python train.py --n_mels=64 --encoder_positions="learned" --text_encoder_width=256 --text_encoder_norm="layernorm" --text_encoder_activation="gelu" --text_encoder_head_dim=32 --text_encoder_inner_norm=false --optimizer="cautious_adamw" --beta1=0.9 --max_steps=2800 --epochs=1.0 --weight_decay=0.4
Rows from block 3 of the text encoder, named by matrix and row number. Rows with one number belong to one attention dimension. Each number is 500 + 50 x the weight over its row's rms, rounded and kept within 0 to 999. All counts start at 0. Numbers have three digits each. After the name is the row's rms in percent of the matrix's.
# v: attention value (text_encoder.blocks.3.attn.v.weight, 256x256), inputs 0-85
# proj: attention output (text_encoder.blocks.3.attn.proj.weight, 256x256, transposed), outputs 0-85
v.13 115:501516540518513477504549535526433464374450554559517528511462506493565545539487481482486469457510560434508513580483440572493585402544545482536629483440492511564514533506514396523458471423440556494501416573498517506404500399474516509514540530502558564417472541
proj.13 128:502574443508522486527501520479561515478472415438530493473431441460467558538492491402522510521521463556488413436501557543393463484508495578519460525536473545553524458573466537494577532520559503384457521512520593533534485492510510462412548504349475504496476530
v.14 145:501449504483490524569497512511616489554520524486450469537508416584434441565523485516428559481495490509411483434466588472468425494489419473485391530457519481454461463451467518466511495527546426536498567474492493505508488585470579530519452472500414522491497446
proj.14 174:451441503511466530493485488517504450475559536556512521518568559602503426534456526534496465447414487467529546582526380502558599549552539380460598430520551443477508544418559426537426481466388521568517442510490424462432451532503466502602417480516511470484534471
v.15 108:510454552526565458547522534481544541585537556506530484564489425586428477516479470519459450513546571542430503430452589363524481516490415528435444520521539508513497476430445495453513569513444474460478641414479481510484479594482518474526452478406381480544530478
proj.15 133:487458486480477563504484465554491449479574516542520527534558553571506442507430505568528445468474460453506559545511432473550583518539550427484568391483522503496463593486556462549439472521413498554562460552518435471465477529487496575601396471496506478477597536
v.16 071:513544454475518436508476531495474515568459469434464472458535495477483438522554566514472485549523490556442486578463490480530362568540409526539527538461410478463518540526542504413459551520589489562545453461509486538540454523571506607528524402401489584528473510
proj.16 049:520550493531431495475456505526445526431491513477436445460485434464482674525565558577488414440555516551463534485502465567469558465556512412546552442506512477546525490457528406483525538377502475511491465546594529546494480404485453468464525453536540516417457507
v.17 118:484413493468603416651603471561533489442513629436487428459531372475457462563491518479433525455475616497535472483563454536500464498497485412442548499557543513537459455483368469452463487406483453468391459478481543508414514537434534464483479540468441496477439501
proj.17 121:426461501546508578527498469488578347579519531556536526524532558575560519551510449497510574494430456463519474434507498467507435516571489547449468437533497587506513486488522519621392410540418539529551525543491409490439486630507476503623413525474398395533549537
v.18 079:533445578489428394500474535569486432524523578506477541573410468475536499558556577458441500408521588474481530546522539470476561410552410560452483502500497499555406528406512481481482497462458475528475506432505474615409478520516543627478522445438470594451533470
proj.18 070:474509451512467564526502471508600474490559436534554519524536538602502469603423489457518495470440406503524524516535423543439557501577508426510583387542504463544518511513575472545490463485441514463513444556484531486492409572529484508538470498386491438465522522
v.19 081:475430451510532437477440495559462549481583518463548555567527567551446583500520480591496504523527605418535501525540589496509529430412533514469470437396513522557474550566413541452454456578361507483504515423558431500562522511453539592458392460511480463516465456
proj.19 070:522440421463554593445436441527567526559511400497552505523556520527460425441385491499598472556533430507517568500512539429513486571484509541490496482434482532498492576563521564411486534589511437508553494492459485441548510516492514583522455491514526542559572557
v.20 112:541416534483519414598586516522450536442521541395559487507487401460460445537509539503475477484486597481531470488588432477560525506476532405416581463537493483501397521525420523420487537426422477432402462449528549556420524474455555493430499546523490512475423475
proj.20 115:457482482531550587513481462499555381610480492525554528523523526508547566501539418503544597527487453496497475364487603444509384504536458629494422488490459624515505484530491572597416425569499504523567570560488442506498504584488511534583443523485404433548559585
v.21 110:475486548554495549565452466495599424501505636475397508611480379561540465596544472541384584431544544474428385388481479502433445457545384508485473487519552535535441499454471520545459469441473434491514516514451458452458456571474558560526431504493418527445429480
proj.21 130:456453494487446518540457481494587476441577516529516513514535535642520424584467502472476468451438468475526502570535380514464607524579571376436571391546569437513487541477565462533491472471397491468484475489508487463439453579501446469558435507446495440470500481
v.22 148:448538531517521494440462462466404498476466517519552576458502563447547519477459526532533425454490515487573517565434408572537595425512575477523576478399487508566531527546523451568438467463440594425516424534498461496499532395507528481488561501491542537420495471
proj.22 160:537578445477522478524510528488529564462467409426520488480434433428453548493497494427526486543559481556478427460477590543413471474467509583538437534489470541545512485594457540458588557531574483370474526506524591537556507448494524478375556493390504526478486539
v.23 089:378482538412547427531563574479480513517515454481505483415466466520459499447515450397515493614477541469578496427520620488495521527470552488473428564522525551515562459499455574546480538556526471476430550498546522502510480463493458405452432511496482440564434471
proj.23 084:485437491487535520489499515547388429531512548545531534496561564477492494419482525603540478538488534471487545505527541449623497527454540549471485473440457603469491582486478464556360453557415543577552466525495412518445546488462520567557419468594461467510596545
v.24 112:489490514512437526605491467499628481504482517445466457560485426540547561558529493547428572507540470502437467428410576512424482506464436595461364504522564468487452549483486541540498527515537478497531616444526448463470431569482529560534441496469482510490500445
proj.24 126:490453479485456528517464479534515496424570521528523521511555533599486420541471529529497438456443472478537560581530383515518634539537577365461593378510551432492505571447548427523463496471383493535497422503494461466437443517500470495567425471524520474467539500
v.25 096:552453488460534465518579509454462566441536488434576542412543432515410478483455544514519457531458536487555494438557418458521460522469527553411532496510512478454506459517409411484525511518518569430363437478527486570464517536483531414463513510483468455571477511
proj.25 093:444483493532572517483527533483489394627463517540534527501523549482518521442512488522534564570477515482481444428507595439577396536467459637488422534485440628472519511492476557575400443591508563565559542528468428499505533543508537551570452498482403446575562537
v.26 087:495408448465537447498503488482439525482538526539593511442546538603427560435501476459515510528433640555498461413563451464583431528449535444473422549510528455536507382561517487467451578506459549431417527392512476520477526502568420468488527479523519470530441456
proj.26 084:426446486502550514437535519507420446611475484542522531470522561446503515409437530527576527563491510486477464468516556434597426551480495642490471545446441640472517548490464510542420459590504556571554525520508443513506552492480538589536449459463420475553583562
v.27 088:582448444489558372561494524509431572510459420483456531510560546500487498459531502473525481584478457550572445461532471450580462604403535545416431590583466520444548487460433500488508508531477546539506459370454554464492444466532512467494492430522497483582390497
proj.27 085:468463500514551527472504517524399425574475502538543533460512560425519528390444525560578516543517534457488525497508517476602455513465510586512512525421448641505510553472459486544383478536478527608558467536483425505477544449472538535544478497578466533492576546
v.28 115:496451491471513420493602464542420555414547389483557497498571501446478423495494561487572435524477525475619511469587431486533512500486539469449533564489489512528506481494419489502526527554445526502367482472531503510477548409498477407424539478562541478564437530
proj.28 130:502531503526571514487521504486466443613438501505510508506479497425508584427542467530530575551546509503478480383471649443536373491453440661540385572460420638483496460533436565529450455571561536534547560537488475528542547510487546526496510517542430478571544544
v.29 084:514589563504455458533565506524519419495578608535513475536443472553491512512604498559438518532567587462490447477431568457475437532465466539404517547468485474465509517441550559522514531484450401447602593479425413501453492577379535531536391530530449508475544459
proj.29 097:545470498440444566510455414510558512412566487536530516495524558571525424565470469533505474469508432497538569549509436500462613502564578404473569387483553435539452535518556464513502455487448465470507457505503480470481475519500443498533466522482565485480520512
v.30 083:566506625474547537553509416479512487370475594497511509525486384485587481588441452534471524446475531488479456488518382603418513425569477476409540446514528526489441515485458483530511398382437430528555507549473486509400535491440466548532419558548422470484459515
proj.30 070:426516479541495479517500482430600420538501502553545519517531556581517468584503440430503577508414452504558419449518519483491455517554489528472464494585475504501531442497525518576437448551463546442458514469488472510473446619548472413560479522429460396557499504
v.31 120:549487526518507492460519554525386537420485493465554549486500538467512549502430561480533427541494553476583506556516414536537616481501574495538619498518424492561480488466500412530485469541436530432510418517508510511505549400491513454480551514498544569419457543
proj.31 135:533565472506547500504533510478524521532438427450511493485433447399487566483508459450521532553566484550478430397459623514436398469470458630542408570487437571530506453591454562485547511545589503423503553527520569534563520478504532495408567509429474521518499543
v.32 113:505529487519481495437503528505444421514502516494547511595477527530527512495574458497452441469521607426487485599491452542507510364524431502546554500470605410533443457483478492605475494545559421550569488563481446491481487471453534589500527537455532532394531473
proj.32 111:474535457513420457562549548479607491473526473503489464417478469572468447566470501401472524531465463501473397489544427517425492538534470448465517482569494452507496490498509564482571520525515498442381493449481573504516468590532516405471501511359419424519477477
v.33 124:546432508425531444507515431447488520365528461529527549359533582443457477459427516490518438566509469503543559525549476446524578575481607463390582445470503593503502567529457467449540469516496538438433487416478511469430555500507443444450506471565526471567515457
proj.33 127:629507512434574559481467422545491532539492459448505501540487475419511554432520453564533521523568465533526645438477632450472434458480524567536403526466475549508432496609459525487508475524533442472576554528525510522540541473478495562474530515645536547530526572
v.34 101:482462516531473441460462560513574490640519567544448453572464477594472477511515558460472600555483491558389518492556543469422361529533448488519446546546471419509550457434519510539532438498526492571530562502467545469617468522528456531477469489477485466570501455
proj.34 110:388505517555489519427535519508444465479478529545477518494551538547502474518481549512494467436447489494467472571520385534576587538539506380522601452496542448442531504390582408503465482436449563607538446532528434440458439470520442501571428434452566538454501431
v.35 097:564487540440612446508526436460487541386456410454516497385511529403463519458455504496586452526511421587523516492569510483458501520461614483478588477513476532505499504545453473447508502522441502445461508436571470523422586436500496434404491500556548534521500440
proj.35 091:591477499436583539476461439548442542538497475464529508567487480415496544423529459548536513541558504507547616454482656452508435461465521598524413557455471549527479494590434513481466488527526448470561547514500507533526560443463520556461538512648530546515521578
v.36 126:511444498491561439542560472502530550446495423527478410401481475481461509476436533501507512580461443539458539429592451480498442539477503464373475494561442528473478485558426509366498489523507503491412481427559540485473567567540440437457482467541500456626500524
proj.36 137:537477563465579542443454433511426497554446549496484522558515529435543563426519479615509515479561514508499626470450574460549468464477520543532446521417506563471471495520500472515452456476492510552607530543523418496504553440477485575524498484663565566511522526
v.37 109:463537467532400494464475513431543470590488458519479500524515529632510457524591524529504553535540438510436433446515570459516424573518459480517381561521487423428490383466569527466507455531572520589489508449469500466554499608485480476547455500561424465544467409
proj.37 115:416514514566492529412579508516423502456514489532523531507595542519445406504487518507527451424415483529530475583488412532616618528503501394519603475500547424392527521398559405460478515489452534589519451508508429455463404454507482513554419447432564540450527426
v.38 139:538553532532444500502427529525475503489544573459525568560463487462537532557526483453508513395505594435509544612449481551511545450485488513548559453464487493570533491449491469617485508503502459480569471612402435496451433459436615537530546541451458531335568515
proj.38 156:483519462519441439586520556481602481468540479486495473435443463564499480575492510410475529532474493490479396493555436527406482515528483472461512477571499486538501489507480555524552515519503500424400494466486585521495487577511514414470529531379403421504463493
v.39 100:511409496367573493533528430513495522474418406482535393426488428465499502460402547489526489537513431448520474487560489464487549504467548478366490570553483600529475557519479487437455428438462522398447502382614471540426540419526488465507477476550502469566484510
proj.39 090:560474552448582527457409433512417507555458534480503527565490524416533588415535486616529501502587534502518633476473613461532465463469540584522437531426494585506479505544469480540441461484476493511612529534528438522494570432461475597502522496662549542510538552
v.40 109:502468497404519472522556433466493526501398463541536456396513491531441496485431533477488550584440485527499489465541473503508496579453563437455462530532469518541478564548494479432524499494448492447431468420502527564471548516535462425440477481511435450584477477
proj.40 115:560482548458579546449431430525419508542461530478499522565503521420523572424525474610523498483569514518522634460459591460540478462477529562529434520423499563484471499538483477524451461486493497526602537538525439517509555434470480581511515492665568563508531548
v.41 135:490538518534543492493484521534431490455534469449508510499543513411534508513509475510477430467470534467565518557506477572505577428448529502530579421457524509543505545462425449565457514458536471482576454601507527516432486432413531560448529546496517499341573590
proj.41 151:510508467478466448605486526485619476497514480478470471468425450530531522562502494434468553561515495472467437461542486507375419495522477528468467482546468531584483472547457586540547491525523488422426511469483594547507548585502509431449560557445389428513470526
v.42 109:537493496543475575388465481566476484390560513491557551471557568401525504559487460576572388474565546512644517469459498488473577445532538478501547487451499452467469525491505452480489478510435483486522574529517433552418481426518496545497530487497572463411569565
proj.42 125:537485485468510471601524493470571521509523471486558504498464499496493474518526434443510546563508529477542447432485587459465414496473502596461442527496480541551497487549396610506499520581535449394453549440432543538525541556469562480433539571466386432511478537
v.43 101:531494546485547461427468415381479482436535463559567527506521582511468472446525490537489496498571453562495485568467570453567563532427596517510512545425508534478510451489512543469445524617519487495497538436530417503577502518567476452465461424508546466598506423
proj.43 105:578483448526529567455546472601452564481536387463594538553560486439404421436481489482600442497453447543594565504495561490566550506468514521511504485514490447466515561538480455427483571567499444513555482539493522477542423419505536585483467481527570561501584539
v.44 090:498465530461488503514535526552529530515516485471487487426386433544462627468420525516471525517486539482387457496566557480387484480502505435501429529561544561524484530515457459456561583399483447464419479518590497508464522403569512457451491489493450505553403516
proj.44 078:458480503471535528408391480500414481506442540484433473537490489489549595440497572583514445486528509520452583559509473504525519507517542508521498496452496526503503526479577427516463485430461533585596487533574446491485560460506418565554474432630592558508520530
v.45 113:521481480455559451516530438509452549413553444497528477423503524413440544401454519541553419529489419486579530483531501497516510556443648485461547486417539530507496565580440530461437546523449486439445462451598546530441593460469446446441509478551558462529425461
proj.45 110:603480503426600539491446442531464543542475477458515503568476483413517557436519469546533530547552500504544605443490644453485406463476511620518405549457459567548467480598439530509473478525537457475558531508502499530539574454471515553462552521659534541532512581
v.46 095:538472435534447530487508513586553437521538501453488442534583429495522530545519530440455513453473518480536469493541431545514397475541385452445476417585539505582499556513474488533509518461496437517497493535489573512497460492502500566541596533517431499531457567
proj.46 088:423500575489457429540453519401527423516460624543407492461442518563596579546541515529414558490552559453414455509507441520449477480533505460483501498473521549492483438450536516586515423438487564508469512467518447500445543562493451422521518510479452445482431436
v.47 126:434500504545470543559482578520591495633496526545458468572468461567494525544557532505455597532494476490400477487472556498458407514563395513463434554581490488446511425503518518487515519482562520569554541488478445470569445589504546508518477528480439495547482436
proj.47 146:379508534554459495447528539476459464473489547547478511479539540558491468524484538512474459428451509493465455578488378546561607523517510393503593453490555455432532507391575420511484495437438555584506460514529434448441440484508459480572434439425542512458503412