{"model": "contrastive audio-text model", "dataset": "single notes of musical instruments (NSynth)", "train_examples": 184686, "gain_aug_db": 10, "n_mels": 64, "hop_length": 160, "input": "log_mel", "spec_augment": false, "win_length": 400, "tokenizer": "word", "vocab_size": 106, "loss": "softmax", "embed_dim": 256, "encoder_arch": "vit", "encoder_norm": "layernorm", "encoder_norm_position": "pre", "encoder_activation": "gelu", "encoder_mlp_ratio": 4, "encoder_head_dim": 48, "encoder_fused_qkv": true, "encoder_bias": "all", "encoder_qk_norm": false, "encoder_parallel_block": false, "encoder_inner_norm": false, "encoder_patch_size": [16, 8], "encoder_layers": 8, "encoder_width": 128, "encoder_positions": "learned", "encoder_pooling": "attention", "text_encoder_causal": true, "text_encoder_width": 256, "text_encoder_layers": 6, "text_encoder_norm": "layernorm", "text_encoder_norm_position": "pre", "text_encoder_activation": "gelu", "text_encoder_mlp_ratio": 4, "text_encoder_head_dim": 32, "text_encoder_fused_qkv": false, "text_encoder_bias": "all", "text_encoder_qk_norm": false, "text_encoder_parallel_block": false, "text_encoder_inner_norm": false, "text_encoder_positions": "learned", "init": "kaiming_normal", "residual_init": "zero_last", "optimizer": "cautious_adamw", "lr": 0.002, "beta1": 0.9, "beta2": 0.99, "eps": 1e-08, "steps": 2800, "batch_size": 64, "epochs": 1.0, "lr_schedule": "step", "warmup_steps": 560, "weight_decay": 0.4}
Rows from block 2 of the audio encoder of a small contrastive audio-text model, named by matrix and row number. Rows with one number belong to one neuron. Each number is 128 + 24 x the weight over its row's rms, rounded and kept within 0 to 255. All counts start at 0. Numbers have three digits each. After the name is the row's rms in percent of the matrix's.
After each neuron's rows are labels from the 100 clips, of 14976, where the neuron reaches its highest value: "top examples" is what is common among them; "peak in band" is the frequency band that holds the peak. Only what is clearly more common there than usual is listed. The data: single notes of musical instruments (NSynth).
# fc1: MLP up (encoder.blocks.2.mlp.fc1.weight, 512x128), inputs 0-127
# fc2: MLP down (encoder.blocks.2.mlp.fc2.weight, 128x512, transposed), outputs 0-127

fc1.367 096:121158154139117152152094109136112117161106164074165131123159131092116123165087120118105115143144144088099165111161101140132111118129179118126117105111148126113155123153169172081172118103118129090123145103139134133139136150116117151139113121125128125144133140160127150128130124134115109133159130132141126128167085140084119090135110094143063111087132072160088108129113137156144164088135
fc2.367 101:111142148113164089087127124170136138085122140150152135112095122105075145138110131113114114130107124112124134105129064123123111169090116114109138191108102138123140126148140141089160126173161167137128121134118130174110115160113163161094148148121132117150120102083144125138147076119108153169145107138145109150120150137122121104122113114105169121146109100139091168121136142158136157183151
top examples: pitch class C; octave 4; note: C4
peak in band: 250 to 500 Hz

fc1.26 094:103122078131119160094113157121119153142097132124105105160116124151126151143155073136183155131121149130123119112140152162142114129177119138124175127119132125129096110160164125132135144112112105147196149135125151135144136091201126132111117130124111126121083075151098109113141167156141142134118106133124159165122096124122123141143132128177121105114145158111124126155145097093191097112123
fc2.26 076:132119130136171144110161112069146114120107138111097133111117065149153142144129135090120137117151108098084113125165156162142128080143149152143124117167124106109136093112104125148100181148143160097078152100146195153179112111108119113145128106134102121097109119145122137123129137150135147153127147111104137124113118120138136185112158139129141144156155127129159102129093110124091125091092
top examples: synthetic; bass; octave 3
peak in band: 1000 to 2000 Hz

fc1.318 100:090120089111121117137128196131073141159113137141133112103137148114117103125138108157190144131124164176125110106076099148134139130135110134123127149138112149108121130136081121180122070140124104165115120177124108129114116083157133148142149140114099123153163128154148094155102106127170131153091114118120146142140142132107082102138119105142151101118128155120127151128150118088129113153178
fc2.318 122:127117133147157102089124098125170114082106127134159120105105102107113150131129140149106144104095111126147143080154112140145153140074135117107166146072090101172157111088095179104132149124158146121119108110112159152135155141111140105152108108147165135134121134127088142097091120111119137163122164114107139136155153120150127132128148134071159157118171108152107138120115142165113124118176
top examples: octave 4; pitch class A; note: A4
peak in band: 1000 to 2000 Hz

fc1.7 110:106128149096085141112105167166120167139100148129147117163109127150116143117151107116114151120130139131132175168093146144122115090123148122183125105129133132079099123152144101131171128138073111120121147115116112059092120141115152168145133071116106078155111114141155087140152160117104144123117132137139144121135148120104121100148142131158078157151130092105137154118135122112126101148163
fc2.7 107:123132129141153120149126122085132111183142120135145116142176156112139088083157126149106127123183115126141161125137107123140152105136095123147113096120169119149093144146123110145097112084146123106113160152099104139143137110123140133087130132150097155092110081143138163099135152150143105116140129157107085113135167125155098085165123154136128123107139089117132082169129136187145126079114
top examples: pitch class B; octave 7; note: B7; pitch class E
peak in band: 2000 to 4000 Hz

fc1.336 093:089148131148083163213136165141128133144122137131158137160195131129127141143155166132146128129107112124120129123135090133086150125154120133132138192116147105109082114103099111139124139109131144151141106102161122100097161104113142134099168141115102123130095106135166142138153126120117150125079095128150145154162147079136111133127106138162157145139129147124127144105154105139159082100139
fc2.336 087:148112152127173116106119110127164141112130133119194111091115139116134139109137127096115118085159140102103138123144137085138137113074162127135118117107073129148137186132109144111099128127134132127117142145102103130161142166121133120130090092114152109128144176066114100114152113112098156155152145185121108091165128105179112142131125145138115148152159101124132109148107137167129157093138
top examples: synthetic; octave 0; bass; octave 1
peak in band: 250 to 500 Hz

fc1.388 097:113142133093097134137113146156113161097111161074101134137166169146119153110119124191139168134100124157126108166139119121062135101121153176158112153184162135090112117141106083117107118084112124106124119118137111145124130120141129124113163147129089143138147120121143144112160117159084158129166114155099086127101138150108113109170150144116123098101142098128134140136097116135113139103123
fc2.388 075:094136165133132112169115111147135146125160069158132163129135125152109156121124134084145119118108095143076104131137091135131115144149096100100126172121103107134119138193148141087155125140107122165153118089140133168153119141105148143096116173126144133125135114136157113128133124136113130131116117149163124102131092120099175111085112112085107095150141172119101190133147120115130137132084
top examples: octave 4; pitch class G; note: G4
peak in band: 250 to 500 Hz

fc1.301 091:094108133135080108175099152119102141118146114121121141107184133153098138150151141176133136129117123127133094142132090137125122144155102178128156188097148128104093090120128165174093143122113154132176122158163129112105120116146156112109137108142136153142127130160095125121133148124122112146110049129156134099115128127117135101136112170144121141158121124142106170122127092142160097085132
fc2.301 095:150145147127187090106146123129153136131132115126179100118122121099147124092140097126126099099161123142115115126126105116115146127063124135159096147114087133164136168129104170106115130144167135109097130141101072162158139157124112128129092114122120120122163133056115118150160108142112130148167130153125116100140139120165087124123126108101167157159130096134124103167120148147101150088143
top examples: synthetic; bass; octave 0
peak in band: 250 to 500 Hz

fc1.170 114:136104178126141086129096153131129135126144121132069095125123155131081161125163122141121142109162104126151123152137087128124098156145105119138107130124164141103124125111118082129120080128139086172120150139171102139121081137138128140088130172112123178120135105140135128155140122143152132148133090171147108092124148118127103095157119157087121107119176101112123170121081132133126138102080
fc2.170 131:119133147119185099095177091149145114106118136120157153142085079130134136110135111144100121115117148153124111132146116132104099150084127131128131152146097096185154135129121115133161147147110121122081118123108114145131105153127116152165124114108132125118119081134109163140102140097203160099157181115106135136150100124131129124099135113081146140156118139118144122156120142103076159179119
top examples: electronic; organ; pitch class E
peak in band: 4000 to 8000 Hz

fc1.241 088:134148120106133146125078136130151120159091115117129094158134124109145124129138140103135156110138138088120103128109137192120124125128144142144118103111141151143157110165150125097166132101132131071140136162117122109138118121133116141150125133159123091163122149198114176141118172146106093111168115134141106093109106144108074132168154136132069112105092080115099098127151133115147175135132
fc2.241 088:087113168099137081094087123185106169113098127099127127122102149123095165132131131062095143094099124082125086155126097128101102133129102138107120152149127113120138138150123143120159131125156125135161115126143160140139126160130153154089121111098152101150170126111146102145146102154122180153126132147167098118108145160115169132139111133121115137188145121113105165126114127148131116141102
top examples: pitch class C; note: C5; pitch class C#
peak in band: 2000 to 4000 Hz

fc1.247 108:130146112078116130148110153149097139106075177079103135127154149135113098099115138140160157160139128142155122143102121118087149135152166154178134118128131141098078151148114120154134098125135108149137125123120127078177162108160127145106169134149080114128107122146146128112120105165126150086125119176119136139125115160083108099183092153151134116114137125136132127126140123078153119117116
fc2.247 081:139145187138139093152094086139165125121153108118175171117172145127098163125116131137117143064088160099119083148154121131123128072129126140114108131134107142114108117152120119122083123116119125118106126111127109140160190138073158140102133118127149103130142087152128147091166167147129134136149131168138107109130139109137143127119144156132078131121108128105132143088091116157155126110110
top examples: octave 4; pitch class A#; note: A#4; pitch class: A
peak in band: 250 to 500 Hz

fc1.496 087:150094132114091114170166117111104102109113145086121140124142138132128190132138111125125118130124083114142135134154089104115085114164119094118114188152116136122128149159146129119104142177095142092129111138137160099093115122130150145107137155106136126122119105151107115086156133137095107179142133145116110121148094148088103079110106161111143113100133153154141152161112129141151180075116
fc2.496 055:114111127128122159123130116121162121127133138134156150091116164137107131123123146086110125095093180137081161118139161078144156101122126137124138124095136125124131162121101115126086125131152131162097104107125096098147143187101122104138166117120180097141153157114125109141160100052127132161130148106121122108153157112183110180139134152126125122156148103111089104145098120135123113161117
top examples: pitch class B; octave 3; note: B3; organ
peak in band: 250 to 500 Hz

fc1.244 095:060095136152112124172111133113087167124142130139093119140136161143088131120144131163116139125139080081148099125130101119146111125176129122120115155151178132094173133151104119138109115121127114120139135148170143160100100118141139135086133164097123140094109093133111102140170147122119135194099102120160126147129125128140086108155148137121166116130125131155121161150147122137152105116072
fc2.244 105:142104132134172130094135093144149110148105156111143129111104084147140132121125119115088122127161142124126108139153113114124082158079146137151126134138100116183162151111086100149146129149131103135102126129129107147171093154136108115141121113096097111101141122077113142130140159097196164148154153147099117158152101115177122142115125112123147147161138113105179125144117137112084162153088
top examples: synthetic; bass; octave 7; pitch class: B
peak in band: 250 to 500 Hz

fc1.396 097:131117137106090166150137143096108150120124166092122093128140149155116114138095118111141142129140121094136131134117102118102109134186141133152140152156115117113124103125103113090131130137093140144096116105127147123162129135171134135129120135134108093135096077161068097153148149147113130118145128176102160133146069157074097125130118146137106111085133119120105141080124121109128127071064
fc2.396 049:114157138111085144123156143133145096133124152134139110092110118159138156147096177093110125102104096140127141150104136053120114132157117125154130142111117132082113118137183124158110131146125139139139090098094139130138100144100102084156148141118133132158161171101114107160144112117128140135083154109092128148143125119072187121142137142138139138145169142133098149112079107105151135162112
top examples: octave 4; pitch class A#; note: A#4; instrument family: organ
peak in band: 250 to 500 Hz

fc1.97 101:121116158118125135106077129139129126159134105141123127178103165117092134140115104091125110093134149102113120134110157135125127119137127148110140123131168190138122139130164112112168121061109082139096159138151099091126131141130143158128123125164126097180095137168138130143152160126125076140134140138148091123123117126123131141160135128165061125101071098100106136125102124094169124124130
fc2.97 085:118111139111132111102123131124133180140124133098114101107095096156112140107151125079124106114081132104148141113142144153151115131113133120110104132126116116116130163119083164115089134150133112142121135103142161113153154147117163144127078104116149096118149168136166095150109152188133170122151184118133128127121134147115187167102121122180132143115174140156092137120090102142100104115166
top examples: electronic; organ; pitch class C#
peak in band: 4000 to 8000 Hz

fc1.502 106:112152186104120100141073146149103131101127125148109135132112158120096149114113105180176147121084121121127088138134062097089139147139161126126121150102128138139135092167129156154151104123151119171145084116147110125104128121156142144097183162118139163147133165111127108112121113146130134119109091148159137111122118103142105125156131119102123133118129105124123196123146080129152104140107
fc2.502 122:164107109165172162115152092109136104135138121103164128130077112105136156122151088162111129128143137148174139135148106124141107165109106100103140163107130141197177147106131151121116118128101132133136092131128088134116122132157089121144102126112153123098103121114101140142119135110152099096137138087139163139125138142135113097097134088090188142097118117156138121153119107159089167146159
top examples: pitch class B; mallet; organ
peak in band: 4000 to 8000 Hz

fc1.290 101:118100085083128141145105189138093159114098156092133117159158135124122097154144103115186120143103179143126143099099105165155140127130131134143138149147077109100098114141095128148094124108142141145147118146102133086137132121116118155140126097140142146104115109126118087191139153152111134110121115171150148162143146139091095122109082118162131094152153148148110124103132135139116113098156
fc2.290 089:124126169129130105087122135127174174121117082146122068120120121108139133126133135127149156082125073120085128120136149164116162107079149142125131114117099074124153119135090159111150156125159139096120171106151145131120154118105153130129112115159139122147164121145162154108115120135108149145115135143119088101118129149107105148143159111100131150127191116139152121144147171125139097065113
top examples: octave 4; pitch class A#; note: A#4; pitch class: B
peak in band: 250 to 500 Hz

fc1.497 106:054109122151136106117125130086081127161116117143133152147199134143118135137133105129130144139162117121102095075131124133121111120160078154107174182134138146149148068135129139164119119074129140137163104148162148144128106110161124128117144142109101136152103090130089103153154152135155105129111140119194134119137151090128099132125131163121144132143114135114096132106129139116138114122125
fc2.497 098:136133166118178111078145129136156108130069149128115129100092130099126172128134080139137150101116131131089121150176105137117120156116107143151109152124102152165153086122139118102148106109134142108109118152113140165157093126133101175146112130136116128131094074143096118154112116149124151160129131154151137129120116140125089090152149129072145141135129087147150157171130097138133174131088
top examples: synthetic; bass; octave 1
peak in band: 250 to 500 Hz